Weights of a small image VQ-VAE.
Training: muon at rate 0.0051, batches of 64.
Rows from expert 0 of block 5 of the encoder, named by matrix and row number. Rows with one number belong to one neuron. Each number is 128 + 32 x the weight over its row's rms, rounded and kept within 0 to 255. All counts start at 0. Numbers have three digits each. After the name is the row's rms in percent of the matrix's.
# up: expert up (encoder.blocks.5.mlp.up, 4x128x256), inputs 0-127
# down: expert down (encoder.blocks.5.mlp.down, 4x256x128, transposed), outputs 0-127
up.36 111:173132125126194121145105082091139096106093145114151155133153163071173171080116045071114182127083121108153139117119142149113123130167168114123139140137134162132105168128117132137101077160140123159129119084105182083152157121129107123164107140059105187104136119101140118138123143105111124186162107155145224131106133099121137133142126075124164085161082147107126112104151124093045118081110
down.36 099:144105122129101135158126118127107100185143091175096145137149074136150096117139166123063157133096098093124116170114179160126088123135113149129112136126169148120181115113124119147107114182177098132035198134173097138112178130096126139092142148113146078107152092140129117209120126131136111148144066105087143053090094115128091154118157143111102127142156078139138122091132130128162103108144
up.37 091:091120127135098136162129107157159164151176113106124126101141163122124202129151105097130162116126130185147143099108154180064156167102105086121159159110120108132097110146142169129091132153141129085094200090045180141148138125167122167070116123149096142110127169153122115087142156101080201110162107081103116115121083126122150142153176117164084134187121075112131186117076108097097107099093
down.37 094:158143082186131147151108092121068132164120120104085104170168085136099126121138094072151127161061096186136110112132159120110084049145152062178121162147139154128137135142114051109117158150130089061096145201129176103161130095109149128134100183078119152068102119130090127109130129138070084211153124099092111047132162132147088072103150169123128139168140073154182169110138137074094109127128
up.38 101:057104104136138080099156111123135130145138116125188127171136110120102101162125161111149149131138116073114129160111079087214083151163135151154126120098076114171130172200062122092111148138054229140179131168041090103091095144140113132087122112112164078137137116135136080083142141146137115089121177226139129112157136136123116143162170104121171077111131148118128073181113146147143123138154
down.38 094:117159147131147152041094109122118110056114172153100133237109147126173132170139153078173177160102152106152127201147098101195139124140155177174133077155110124130120190098097118103098133092126198126091165119089161120081132175082139132112111137112153109123139158164097114088126127099065147105158090132142132068066135186109125141161088145148148175108180114076137093157103104109142128132079
up.39 098:142134113168103111137139152122118120088173170078154130132136111132144106117131125076193118144116113135154111068141181123125100126089128140101166127151084152108162125156145152150131178132181125165179121112166178119074096123111058074156130143104113154132105163167084159135137160130106189101126076151075097117150130160059200069166088163157122155123107134056097118140086132096132083144214
down.39 103:058133115156162113168084072161109105117174082139089153106116144149125151115151158132125096119163149072133101064096175142155176099123116090129174124081135109075150145116102137154127158116008124158156143138093119150144224188104156155111125148159123174127100107108145123071108147132128113221167131128124164131131121081167076179106147112101163112075189114221133121116136141124102099182067
up.40 107:124125087158133070127117125136094084120172138125137106141108115138126142101181114216040099147126112091128078123112110152156167152108084124161180203150100118141131148104130138146105140077074105102085114196124111125156049111133147183087101115121217143127159075120095195164115116095129140121116133093141120085176132097205148096064096149155059131098101071126130104153150196112152155098148
down.40 113:121158143100057129137154106142109071117135118135126147124136133150126155148127161117153252178085186093126131146120126170100224111116122102123130134148116171132083139156081105152093123146119122138184135103175135134128121127096138117174140162120160075158128112140080071189145157094120128159102054156109117092124125200078133115149120140121138093166120138130144142111198103089172123114106
up.41 101:148152120094108150106126123099121086105103078172109094166141194165113158137149126081118238178146098154115101178118156150080127111175131125124135080109175141027170144122149174134140105072105140122086108100132153099175075158175131140083109162116199141084168143144144146025147140153087128056106135097154111199145144208189081124132143128168156149128092123105123126119125173144120069143113
down.41 094:122150132118124106169165153134152166116099139131105155107095183129064106116119104172076080113123100168156120087121143114128068132193140127102125147153157129134113084180163107114153156076112137177080137230142127121173196142159141081142140174181097113058119129160165115124144187136160144173136097129128116176089128122154150134096132130074089135096155123114097124109143086132127085157144
up.42 098:183150087142066126132135141134161113086162151127133131143063091118134146156144055086098173142132111114157141149153143176110121166154170094100128153150146188144162156134080044152080152169118088137132107124203144154060122156133160080097087128121084156139127150123173085194143130154122102135090093136145135140132125151129145089114158135154119158126145079163101154150129119140114060092114
down.42 097:148177125123126128134148115131192124174159140094157113095138174153117142110131109204127016154131132147127133055152163200124080090123089159111145113121165130073132111156139105177121178176053069117105135148218081107141068113177061107164103131222105167130148155136121136094139080108095120074123156124120086129196140139171103109148121135084087116063118121125163135104170139147135104119135
up.43 088:091160151089066140125093093065142101164152172114117178058114137110125172127170174126083106164171129210122137082123149148088158122109116158146130089141177184094142099130076102183118114163151098190088130186129168156083134150156160115132132107159073150113092150116141149236153105117127070073085088154129162125163198112101149100128135144154089145132154114029164162110154160157162086105166
down.43 109:174118121124134139134193196126123109122119120142115115123123088114174120098156150082150083131167110133129132112202164160128143091135138232137135141100142128064132158115196102103105067101092104135136135061129096141084126128148057142084121155125193193147121071129112125138185153151135109066125141086161179127141100130168107108118122139130106151039050084118069137121127159119178131126142
up.44 101:146166130167073138149116096156152177154148102181147080183080185122164129134143155111158095153123072160095112111127145119107166075123105129108154083102116097099116138158134147121146103181131138110126129095120081112126138141016085175091101131126157067142124156105111146146136134104134126164149164146118169142104159124103155146113116179122192133221093127123133093129163137105135064129169
down.44 094:145166130129121136146076148135052088126153100173129124162125032151100111138121102088091210175120107134121089080155148129132147124080132086158119077188085171169167119138099115132125134160173104130092113085129132122136139132166130159129122117145154130105146145117079149098122137091072095074131130141120082125150182158147181064179097158152114117085116134087127089131184168139163147073172
up.45 089:101164052108120095137105191177166135091144157145159112103148117143105138118197112137071108118150143121139165177082173104129119086120120152165096085148162122092101089114125062158135089130115148154168129040099129092117157146095087112074087130198136178090135165165167156135132174130146198137125068166112101106151129078161133133139150153116095165205147107022121130156173119130126158116120
down.45 095:193169170068086147104126096095106129111125123113148135145137102115074145158128136158120156146142115162071127085164097115167101134135133135082143102133119127156124138113154155172165148018119171100065125133120139101122151159225187091144138082155126132160146117100134154099107111105200120167159113150139115139162123113077130139120125121224166160078079098130123103141145149154120106141175
up.46 103:170184119154102115196102075169147153105130132058128148131135150130085120143169101100099085097118119072135155136168101133071130143075099094102159197119119177102188129102114109079153097170141103072150165043135107128096103150141106118142139156153152111137154123059095106133143107127187202187150107107118150159143139143106117099106140137129252116155075095127184145186171118115121128115127
down.46 095:172137101131047136186158100077147137199133108138119162145072118152184117156170120117152146129160120158096107102056100163170154157149151082196121053135144158110115112125133084104207148118169118121119084185123119116137118139147207082154166129174129089119151145216146119090111135126128052132138109145166125120092144106135165112094138154132096185152147132124125138118102161141100093126123
up.47 099:121178134127128104209079140096153083117118104074099106108127204115143109138110088125076226124146121114111114211144188098101177096118113129159112115113103111069161141126138100094204151187144086156143096156131140156096110161164145127119125116191114133105133131086116148128139118097112118170123120151134099099188102127098171086097141130126162070130087109085147130185172144109163115129154
down.47 099:135145127142142166102102115130120137121131119133077130120156080101123142139081120155105158068152099128152139160129153157133079115136110135111136148184094147120133129197146133116131123094114109191074138134026127136158186078064112096145145129107147112102099115156136127120105111143107147150121144127100074111151155126145101168182101128111198145068158094218149115096089202130160165104138
up.48 110:115115084138109134138111141110075134099096099126117133079147151127064166109145128122137130144107092178120112156101142192174111123142058084112159104146160150058116122158149120213168131122149110127131161123166123152171102140186106117122102152172114163141141138167127141193070159108137130142100123059125159116160133108156236121122148150110135131131143132005113141125090099140131080132140
down.48 107:166106132134137049121200117142183116121140187143138094130140110178113122149125164095117071152087103096110105162132144095163209177106123130127165072157136064225117096115121040124108124131073156086163107145129088105062091142055102102122087094124093121133123133105134163115121089160133125141136156141109106087138165135083144123142146161169071134182120137129170155149129124180135147100146
up.49 095:133086191148122084141140119136186110111117108126140146141129077121137126160144161148063072109135114130110163108118146132152092121172111114082137111135131153113119088167109164146096142100118140132134081174073142095091178135103044050111143132101060122158136183110114135107115117117107150087158115158150112166070095155169108121142121137206166147140093127155123166142106130143161131159041
down.49 103:154090150137175142092169137164079119164122177085122111138076159114172118115084128103115098081148102119150144186158131126094122085114133112057134111041098153133126141118152156120089164174160112191200176106137154124113101168159075110125169152199097138120148173161138137126146123152129156027169122123107121169073051159159097081162161131097113115161135172134118093148160095119151125104159
up.50 088:098102091134154119090131164127072121154130147177137089068081157113144140069146161125096139144109121150149093139125130164067101123143098110124159037159164069067107141177119138148099080190165136155082201124116032139113152154121158140168141157042147065109178156138102104127151085111174119139102163063121144158159125152120143144136161149095106106118133119132158144101096173154139064166125
down.50 100:109099038113210121169158155128090075124134137127116129141144153157164187119090098174134068120173163112116149191114118119132093140118136129176132133132148124082128133133103125164142198075116121122087105114173089121123006171180061095123094068180142121128148137127093173145135162061146131131113139124172119129149136151098143130123121099098112124104151141127166166105111166136061185139119
up.51 098:118154126066119114170130141128166119163122101123176101141145133127049111105176094120206121081151147109071114159133145118124133157170127078037187151108119077168093122085115138191172152177126130138156136201111080121049107163177131108097225082105111130134148153147026145186151133171139078096128181098089129106156156115114144083123075124109194123105152148126157154111126155182096156131144
down.51 094:084131147103202106177173111077099091120134108101116159127126164077053098124161171080160120111148102084149152050107176123171098077157108124197155146089170150147128140059109136130092029152117108099092179110127171104115128119125168188119102173145153141134207155133116154168137142114067133158125131136085156134178106163132114096130035127150090128123165086125136126124092144171125111105115
up.52 104:133149039113096133111128209135159164134142158095134140041112111142184146151098144157101076066147157076112168162117146152065153093139127137128164132072189077156144137114132105157130157076111110169148100151055118144149151105061142114137094136091166131134122112142174152086138221096177104150070130114127127095144104109094139125121156154144144144056104116132164108110167114156102163111127
down.52 102:124115172110148110159101178181030095131140133165133113110174130119149129151121143167121196128084141183102094101160146123151149136138157143142098133122103092145152144183128162125112141140167098169081135122084178111135093085147176151140119108123109160189129115099158121141085103120103095143117090119111139124145114136123153155171134146172097129049137125255107119095070148120103063142097
up.53 099:114123123165113130166125128127106111159157151089158157131070189088096141096163152170111143144107166104122134083099071085145134129128132127120202120119134151185084158136133137150147117143138106182177103093137127139137178141143102172132225130136153096121151148097086144058156116129120166140128104134208131077111092124118170127144141113127071117128125133069108156128130135116139173146144
down.53 106:154153126123163079130115150087142149111203132098093139069128131107126124118125096105147056148111165173116161076152150121185199149185130150126173186131136101148147142073129104101087138071048120121119133136129140142120106061074129126088104097142086143104095154159138136171138123114142126071158130093137127078148114154090124110131072132154134181046109099110115124130101145138098137113081
up.54 099:128081164138100090187164112145138114116149116088145105102161128165080151128132102114119118100160120087123166128144140129190085104073105129186133122120102159122110135046153151141083172136131120136082098031135092107150124098171140148169170114114160136137158192138090140117091105178112112210108085129160167153189170132194132168097111136162142125101149086116096145097136170113092144104077
down.54 083:077142149165101134118126175145071165119127139124146161140103133140098156126145124166133119136128081136146135084122134095189092113107121155157234130041190093155158093132176162157123157151095119128129182120029118139147165121173102106078114148148174180179079172161169106174164138164154175128047093096114114152143173097113127123080137138088159113127176127101125142135094108129100086162174
up.55 095:117085165072103164162150070170133094203141100051157162132162197155081142120149161101105114129198150112084113163064129136151081144101125139115154123113120124087132129119143140122156071102158126140147099100126195105130105139132115116109199121121156151095146131149124121167123162111127108100160083125151117102134074129171119101088147095159194185070134106182065091115173143125090061144164
down.55 098:158136110140086129109111120121067129121103110127117148099123147115096134123090100169158097125194129127152164133229085139089125110140172116125085135203102158092083140131088118180178082151059148244105196167153053137122128169131104120137132167129109183141083123127139117081123203164126093136166125144148141151138119094089128174113119117121149102132138097187143111139088134111124113161097
up.56 105:132157086178117137149161145118175149122111124192101160121119143159156128087109117169034110165147155136110135094064180115100176129127045134160148135120167135046121140160119123106096172158104153081175188138117129139178095111152083119157089130169119149106166150106113108125113162146136084057101103130153148111153153092161179183104138120163099122144098139057044122113097102221127095122157
down.56 117:116122144142174091088136160141209133152140135168121139122125137108129124160121122169074094127125171119128123114102132123129194111163117186147120179040131148142129160160134133036085104241165138125146191085068137112133119119161173098147136122160085252083147161111149142080110131124103125098147133123146129089164149108128123167093138145145095121177115085122110146135099142167165107124131
up.57 095:142084128140113137101116136137125124070122140148159129103131085119176123087173083162110255124108147123145145086145113174178099206111163093145136099141113115109111146092113134128095092132108133103141166113122113064143107132182172182111140129124139197097087118095131126119114146133142074159171120124094117092153172121081126181157109118159066118134130145187085132084126138114134140117153
down.57 094:140107188100140128096049097108088085166119138151097099072104161094163155083163133095085113100152172112110172118099108167117063116141114115144150134080084199095149143169137155129171080114137091147184152115166149157137187165137141122086144110085101095112182164116220143110162136111140123154168119118113146165117135144152100083117127141118128113159149142178095096127149141110108129137156
up.58 106:149113174109115142113189108175223104120109120129115122115167132135154120089139143166132150083181121138148096108162109101108127079191158135132108095117129112156145080067130173124190148076155166124171147161055105116178174158149123115092188100148106148108133162125114172071099131138130170096109078158088140099072095130109176121077168113124125130090147140090160132094091109182093147133123
down.58 101:118087148131101105114167118121181169124116147137162138135102109144186104181106116142098065104116171118110115087184209157112124091105115135116106225116140151096169112147161162095185031202185165136123084097172143106143159128193147110153107106128105146148190138115111141105118101093146144019130135108120144117090155075114161109132107130127210176160115116104116137134137113124126137114158
up.59 104:151166165154087136125112101110109150118120099072134101205120101137174128101140092106100132122128083124111144094129121193083130031132128125193133134149124140124118093138170146131110127147088082120127100169187114130146110087174132139139111127114097098133115145173135171143133163146177149135135135162077168128119181099119155088105062139124142146122115131071112128083149172121145122145089
down.59 103:119136175150188148097093087092144105116154145063109126162112130088159098111141135113122111155140174145099117090157177151136109106148119107121045102159134127153115151171104170133049126191117138143140120178096100093156156139143141136140126092122118107085141153145133169180171140127147157158132143127125121140165055117078148147115067099121145153103120153184043102109074152071186108095099
up.60 106:126151150082107096115142166105088110188106126128129115061150149121134207166078192161114120119074192131100143140100140113115113123117121093113117170103119159166103194070136125176100129119164144179193196174126150115081099124203123103108129119152147193146139156122122111136150117125118129107133088116119110126083121074126089116131146078158105122146151097164145089102085163124137134113150
down.60 096:153124099157076099127139146141111166096101112153073098058025086098134137100124069141082102116160154154143119183098132164134148119127164126089148112134189166120097076160176135119151135226137146223102165126141197139179179104157126147123160126160133115090138148129094158149126196135110130167094110106130080110153150166092183124146131121124145133118154158110124104142053141147119083124132
up.61 108:126189200129144108155142147139115076118153139108082142152182076147132118139133085119198122101098106136140085128136103106107099133045160145158124105087140078135176119061163164115092143128128133124127143121072131116145080125156080160124121160079182132164135067158129160101101146106088089177154188142088094116147110159145120096152050121088097120154160115187116120115156138094179131100136
down.61 120:165137142104154143132167144137144080108148142101137128196149177130140089132126152104157173149127119158122131170180076119192189147142143121122116121142131105154111147099087177121116131139123141101099113113073083111114118082014111195118172072092128073142173125169052138147131084112069123143147105139152114152120123135076129161136121109163175128126117110074090115097103135044111154121110
up.62 101:121125133069076155126106205148160120104124116148110149115136118111138147125137133100142139111133069100103103122147086103142157088034149131104116097112126119184163171183160112121117088141087160184092134127141042083151133168150125137116128111140122080065116117147136098177117158090166099177164158152091157142138130148171067087098090181161189147124126105074101077159079114106126138128150
down.62 093:117184153134171109097049083108076133146123116092095142107146114092128113130165098148126025127120119164109120097166173122100137068146147106108111153057136112117083111082132102120105122074156132150107089196151096123139122114159114150103146092143083111141169183161130119057155110153134200193145133116113150178179115110164120152093129148153218095093121129211144144132109087120149084120112
up.63 098:049151241138094119114134117125148143123155115108139135193120122115156075107136090177103127130081110135111116088108183119167114063117113158121097121167142095089117146130128122120134065128096133123126161152141092153116098061168174075204073060094172121110159156160184129189152128193121095137088141188129189107105143086122119109150104163156085097177138111102146142085133142149138110085140
down.63 079:089125186093121114118116142091150101104144161126126115112132176124138078175119075134137130124063121066136133155107116109097113169173124133096048100150120102236123167152159125118165171147079145095163102144198089119100094118209100143179095075174100159094158089128141095145153121128113143172091085177099125048145119112163170111154086171128091105156133136074180069191154104085086138093119
up.64 102:146119199109150136085144154150119166112114100135142111135122091112132132102121071154117184139073081157166174093163114133105106185083133140073079117129105072129183100093152236190108072089153129139124144092144150162153101102143137158164161160097107136150085076115116121115145092138112173155102092106093091109111124159174106164205094131130092128178125124196146104137166069130216185109127
down.64 106:145128173149096110161121142187167140130118105119170135084154149150096123116082092110131215114143126115122129126175096079108136118110123134074115100160134088162129118148135125073145100083082156151136176183005066130154147096068099128131205174139099171118159074117117157104122094164139133160157156106136143168084099122095084102169149162107146147131140099142153140085180105087127095151117
up.65 096:148136149141176148099136157177149112064121102160162144165093091115106143122212140143174062160150084162089100106144119145132165125086150112085152133117144119115112160121084147119101155131168113124083204044076132151113236105081129129160119140077106128136150215150093172177135123068156130171150121179121100037138131117115123073143123139060138143165143104124168151143144163145128136116182
down.65 115:074129095108082145150117097134061165118135116141116140162089123139128165126135146092136068114154087117132104141082139163105103168113145148145106178143126138139071158119157112142162128135079106123120173149194086121092136093175167075088148151144068107160096129148145163188135152118102125186108090166195088115146128105132082152120145159106119132119150092175092148164058213123174202095076
up.66 112:121111092114117099078080160146146160141135152167136151059093121125081139148140130162061161115134125138123107192107147130195099126134134127148132088134144124168158113126169114105086177115123105168084142125128070103152113134219103127119135163145136112143125126193163091115134152146125079147119076087104138115147114146136070115146165124122086150054160123150158118126135156172124115149173
down.66 107:143138114139132070128140142124126143147087135164130132031141177088133128090155099062063102174103151125137121121138126115162165141084111115171126140156116088087139079142183121138206078076151138094056075164183081098162209075172147163116173169111141136099114112139149093146148146175133148171152096079136144135142143114132148121120117122140218134140158108124151121146141135162077099140148
up.67 100:116107093114134152091170196120177114160138116094105120155149108138143144150050165146129146114125150119083099179117120134128179133106224063090111063085099064163107148122089129158106143138107184124142100154085096085074041096132101083095188100155105156102184083113107160038103133147112120189132172129145108103149202128115137102168126154179129124141113138112160150106107181154144170081136
down.67 093:139078075144020146073118103135202084079134165086134087173156157141124179159120138194143163131146114104103134125109118117150127061154162207101138122066103095210084077083118118129095130144092125149090113110124133119149118128043130116174185167118066114124136133092081143161133126124165134018174107160137132140127127104097093113143113132134025149150061147118169117138168118123161154095114
up.68 106:068148135104123060059163142117114083120134098104116149140109107148138169163102120134120199127126130110092151090078114144140123194085144102084133063105080069125118156148147152128074117121177166108114097210110113086139116185126127106138162114163153092131205139139092187025103118116083110093115166174113146075200057100101106146111122135172103160221113129151134146137145093087143152115110
down.68 090:096146182149141148117165161162181130148143137129140130121140087174072082154076098111163072145126107090115115169171133086116086109152149171125117162139145102163123110071111131080113107133182170089171113101093101143122076059091103105152117120050123147123145138137063161145115128115178111080138131090144105151159183171177134128180102118130105180187138146128162101128162128166130152087096
up.69 093:154107109134092136123116065109128128131079120122121162136077155135163141174177131068054025124134108106137216159158074105139123161165168165229109151145070152083131134153076160140146101150116145178109122133133096142125122102108129146116138106078158139097123103140102119085160132101111129190070106144096138095195118154114137085105100144132110133135071107134145158171100152133131098174159
down.69 090:210121150123126100097127145134141154127127114133124088137133164088109175129113081161126198096053146096164114100144137108161071045115143132156178149134102137129094100137161080081133120206135117138099110150224090131101066122174151100177123125143097149061158126125152112163089099101177129214152143106119132101126147119147151070138173156172141159141123143177177111083178132167085117132191
up.70 105:077202058120073108133148106137122122089116110120127135153099088196144095116139072123172074144105066220092111117108145145155144107115130142136107125118148053114116136176181148195124120126175158121111145133143175127172092131115090091161112100100151122178167115161085155095139072099087169099138127146124206150173160094154109079131068136134075176113112173122195126098110077167186131145145
down.70 099:128125090144106111129142177191101143100120086136115125111143114154127112103137176133181162130176107109088074155135098129154111133166126158149203067106108086153132106164123132118162117226173138156142216117116126151147116152089110109105135129180119109142138158100108139212063136105148145109121087102160134115154191160101145139095099187145089144074100150034103143096128137170118156115144
up.71 106:076141136122131102118151122109137149160107141128143154144108080141187111130152134174171132135123128081124140132149098159125120146079162114134090043076119070176113123119136135122120123155128112038143099134071188137102048081101163148125118124132215111159145114077086169018142093163151133154130117165118146096109085102120121106156055139120173113137122150168134141095138145110151138126155
down.71 120:096131117111172126138159152129150106147154085137151139167129089143114129127149150151144132093142112175116111097133124127123130120165119157142143148132124159137131133161097106067090140159145169083148105094087212140101126121000085110100133124124127132140131105157087127146136049118157145056116173108146108066143108105140144130075102103122167122159049138092108128149116124099170131103153
up.72 101:144192160145087116188199199108121158129120147159085130112146139108109135094147115116129126129194128066084176141177137131099044100062133160148097146067141151081141142104128149110107143131116108105166083077110144103167175112124068151162127151133143131121096164118115156076142133165094099152191124100137121115098146124115092064188160092166134172135103087128087097077127153158171093111147
down.72 101:118169130113180113123120141156067110100153052163117162123134127184105104117121142112126178154137162130118142022123100128015138165137118127153180136113113137167118174115107165145148188140152134171146117101079174097118118117149137154139109146107054171172090114117138120124074119137117129160145158134137058086154124160132140157121146124114080114091173159156115105118134122149100167164049
up.73 098:082138104109045152125132094123156106108125141131093109174115101137127131139141113197145109129107121097111147195111119147105155111148144128157161091114118129128101194149123169141165149078159107186156056172094097123120159123125132146110150146134129130117075129094086144126116129180172099177163139183131139101102114151145082099132126130153145119113133146176103102118179121116128152112090
down.73 091:134166024165079180059157126133186136106142125148142142158158068136119138110108137066123086079135090128152128219137126114107107154096199122140133099151128143168098137143107113072154118127153133115173095094126229100142149108114111141140141104137133089126114102079145136159094129154128082068121141166133181167145172115111133112160125156148155091124104162130172152157109121101143144088159
up.74 099:121152154145100129158138050130138152124148107199187129159140133109154106122199115136144109144157093100102130096105110115143152159108170152093136126184137154159105108142121140116166101096124164120117105166073124170185177136181152131043114124145088099115150141193114169136139126151094142135130072040148124066104182105119173132144137120176065118162114116123135153146059101146104157098144
down.74 105:082090163131099114150128117181105130186177100113163114154057156125110159137186129156113146121133120090131148173089149106148029114117078120119129230032099124118126131177133158166128114165100133104164153107095098118125129126202132159137134161161105145140163175112107124156087130150143176090096103094117113122112107125152151097142145154080219119127057133082129116151154131087153158142130
up.75 115:103165152148157146096070153147167164103103151138126144127115147112134124137080126079131115148088121149125142115140129120116159090141116129141105148102149081096119107095095096101128111112110136126155120148116224135098080120046092132129097121119111144163131119107159118112147060143109166073111176158139140150235126130129078155114141112134108157104113145133220144118113164103165176130120
down.75 129:081114141147078197103122122117156195071110131132126125147186165125160119123093132129127184143087126152151187129205114115125097145182125125113094096164103132139088141093100122116149091073161145100161090077088040175097128089089132187159138085127142127142071119173118149101109099174117159099079192139098070126128138125127038175159107127158197103208128157128114125117106118059112154113118
up.76 095:152096077108111138110182152164080145188126159180107209151096077117115151107065150135053110120118161117161139093146139116125074213127149122072133148158131151144126153128105134144091145108108161148175157116129077150123159133170079054142126136082079167105153156131174149170133139112089132159137099100173130061130094079139110143144137125113060131100162123087174118122042126139198081161141
down.76 099:115153147120166121117096145105103120087109114167119189087166149147101120099200171236114103115105100128097113130106146152094147108174111107103157103113133114125150114160082127127165106154203116122074148160192117081118125137184131115131102138186129129145088136083109111135155129127150132126093129125099126205126150088189164105087116106104193147137092153117071157139112092126072121140133
up.77 102:104155143177138128156104117128111115082136153081112123187104122116121111113142161165159174121111150143131093146141093163120100102112156112111184148160161168153130181126140198185133111147168139083150094095140174052120129078115103106100131103050144155136098112116044134146127125129125125129140110155176123130080154193063147175105113121191138119105072243129108131116139106166131132147131
down.77 097:165130081127109117104164104142124117129080130095183165131116079138114138126091141107190166091193136194155144102094135129063080184145124157164083081184118073110078110130107145133144145062039147144084102135148101132133139147171115115158151148160069115107118096181147185148178109160123134174115152177126110182162154090069106151122135150108126109113099112215122128157119180126161072139177
up.78 094:158143124092132137120105117118118163089138155166118115129170179121151132170112199084113206096152128133123139153137134166092122119242140129142170186150171122126122137105119145129146114129073143109143115116173141088081146134181073069136128163125105136132108188086128068082137148128113140089159080196097140120118161125086138185164163124091125150107124119089078111128155122154110114170090
down.78 095:098142118147125102095090139092126143129128082126136090126172106118107077136135109121129129142149164134117111108176129134170172124103124117124145139137123114112134088179126112112123112119071123080121088100061151111100130130151093161158108066117161085191115110093128123150120179128135155155122165130155130070092145159084117145160141126194120162155084091075116124118158144174104163105151
up.79 097:132158108128111156150181087137183139101146109126173161112121074172169065121128093142106139129127084189133094062117171114118085068071088148151114091182121136134114128129139111138117099136106162124125161109089098136158049107143094163139096131119120105156130156168091152127101116166157121090099091124137169104137117103117140143082104076142096139101129100122157143106106119125137158109143
down.79 090:112131091148065210156195157114168161104104138077160186134146125154134092108078102127144132124059065172153127117058111132094160160091089164090114097161136147136116095113144160094131141154072113176143188120178112124130119180107122113174168141152136138164125087174076138164148102153125133144122140135151173137142154145058110122120149160103090157146113140077123128123112117134129143117157
up.80 101:151105090138109155135089168159178096127078105096170109203171098160081149150123098130129032124188110079123140202123144136126132152135161140096111115091114131087162134117141135069092079133100129146162132164071149109134095061074091143143135151155130130107122064051124136119167103126135155127159200093131124161167139076130053109166155144171123109127088147239121128141076142084090079115144
down.80 112:120114128158149202115081096113189168146155128077175124206158123125111125119112137127167186122092083144112143151139113084092181118115134117115135158159134112165108138111072132134105108179164130123215093111111108130110105125016093193210157155069083069138112105151101109108148079127101128093156206127135139113102129124132145108090117135106054108157125116074137134131179109097129207139117
up.81 095:072153152144142130089113177169137165066129123165122110115096113131159103180108164144155077119196169119132089119112135134076194116119111151174095103112191130164157105133138084085101099129109104110101120106192091076116134129092129091140141129066133144103118179143122111089120105096102126190206084093096114052114131136070189153091137117143141109120131146059096140164126148171144111125105
down.81 112:110190127137114095128172175149067152126114120143146101072129112141132163155098181108196028134181137115103130112116106074125173105147139139147129112173113103135134068057098205114145193140087129115142095109184149108064090119155101120118160141142105053140100065081105114129086112163054128151137127111121102146182104129124124135096138130148132158082158118150114161128023144126107131155149
up.82 120:176138108133112135167100116118090137152138140155117074154136154135121139159100128073088230125155161194124166107141131139074064129170162115117199103150195164113121109111116105170125161117182145128114143128124201161157102155182057144152099138132087162098131194157118153144108126101089157090122081117114106126086102109147154121125180117095077107126143139087080139139105184157130088145184
down.82 141:102124116133164111127111106128130132130121153096135139097131121114142124145121148112123000132156175159102158154155120149117087106139078138118105180096154105179089111117105070139082164116156162140125071137141119162121105126201107104111156088205106130149119167146162109131139087109155100141119186165157141118146130139123119155069159107139160130128090143148175128133089107174110142130089
up.83 095:090121099093078124085025100191138119171135139159105123116097136132140143138137156173194176113100106121141145075121142165162128096114125186107108143126114111161137146075132121160123115152195167130119085103117170100121169125064107035150062172166120178088105149108123164182131133078144169156095179185102110110077143121141158162091163128116111126175119098075123139130093118184153153127133
down.83 110:065142131111095164093112144109099120078137150166110149189161159130114097156062170138145158136102141153131150172076112113129048129146134177169130089092108137067145146141145204143149160098083135179084139098147079137123143108192159096097129105106113110134112120126126111150140126106068132162071104156133079143121199145142079134113137110136098150075197172197114141137102120129105124125144
up.84 095:094082108115169104101133128128132112115184118144151131140141109150155166105061148159133164123161170184115126087152130144125095103098148126113144123133134093111125121082167181171108069141074144113148156146126166123107101093124093136212171101063177117080139135103163170122136121143137176130133124158134067136092066140099132171108112107133147182083184096147155162126125164142142154144074
down.84 077:162110111132056137119117175098108102141119156114126149112168137081148116125143181087147103118159193148100142095096166150167115150205142105120149105068144163098088146182150133156091097125123098166146079171158118117163152124116144170156129069154135161091209117152153145093083187137169151140124119150070139135116138128131170115139132113163097103160113131111137138140127148095071104122133
up.85 090:139191107155133136095164077108138151052131076072169122127188149158153189118128149108145062073107064123074137058122108087136141122150142114148117097092148156100123126168078144106171135117114139156115115171139113117155119143178172199137157180103104114032157163118120077098119146124112120150072165124087140104102143152101231134093115136151125166091115105100147142141151149108191118176107
down.85 093:134147148118135055160147160133103074154129130110149114081142038148128134110174175166122055149097133152134123101145161146107178139074146106147091187116104104122167099073128147123129133138130157131135112175146184126139114072137137090073125105180186148069192095153141093082121067106139112114139196111126163156139159185173154119082152135171063080090160141134205148074121111117085126117085
up.86 103:122113125123094106147171140134167139095142115113144132165120180110130085081146125163097128121104135144106105135102139099157101134159100151043107118213067106145140136157142120129169162151054124108114161224077079090079130164163132124109133103202062142152108198168097142139101219127094150101143084138112148118128101162065127136160097119125144142112117180058095131168106148128103115170106
down.86 093:191116203134071125169115129164132135079101111101131104124140159099166080150125139105220114096149084040178141198146140101143132136107132152122119087156090115100153165105137127139114113096119080101161083130158190134143114104177177130148186147062161148110139174096091139093110107148195119162162090193143127129086110106135137132158171137099080115140171127071090095130173092158142121143060
up.87 090:107097159138084142131103146127153133125124168137148120075145102163098137120119081152148114138121156075158111119173142126129137090149164175079191060090157119200152109110127170087162163112127188109187112133102096071090126119085109053087131074103189114144176106106097151058143142105115111152160109134107103161138129100110073164150095052190126115143125156132087095091107107105111115113196
down.87 092:135145098095186166151098126154143152187114125130119136129124133100111191085129135151089146141069140139113119130123137128086097169114097071078155160125106131156123105089150110136121128093152142104162151090089207142147149183151104152060083144123138108102111151133130097101150029124164172137058109101147137173125104135131044108147113099082170139111165118115178094105164082133141132109173
up.88 100:068103131161127114111097159150121144168114131107116108119100101144158228088145088146108123143125126088100099144120062160169136140093098146110153121089088151152064157144130173197105142138175164171172110142103155121153101120152136117133149115126196077104179057102115167178125131088153138152071093127160072109134107107114149063074115129166094116127160114123165132138091177093138143097098
down.88 102:114091097185144117153113109107072141124126153153096125156130126144093109163106183115077136183146121124131176165182112176086125177115102123171187157144190139095131098111091110133156132081139146146097134090100219142104130156131065114045112149150125097178107114124082111182144119121135113109113085118138124102106118169112152182086162128105203123147183089108180179148137138133164110165127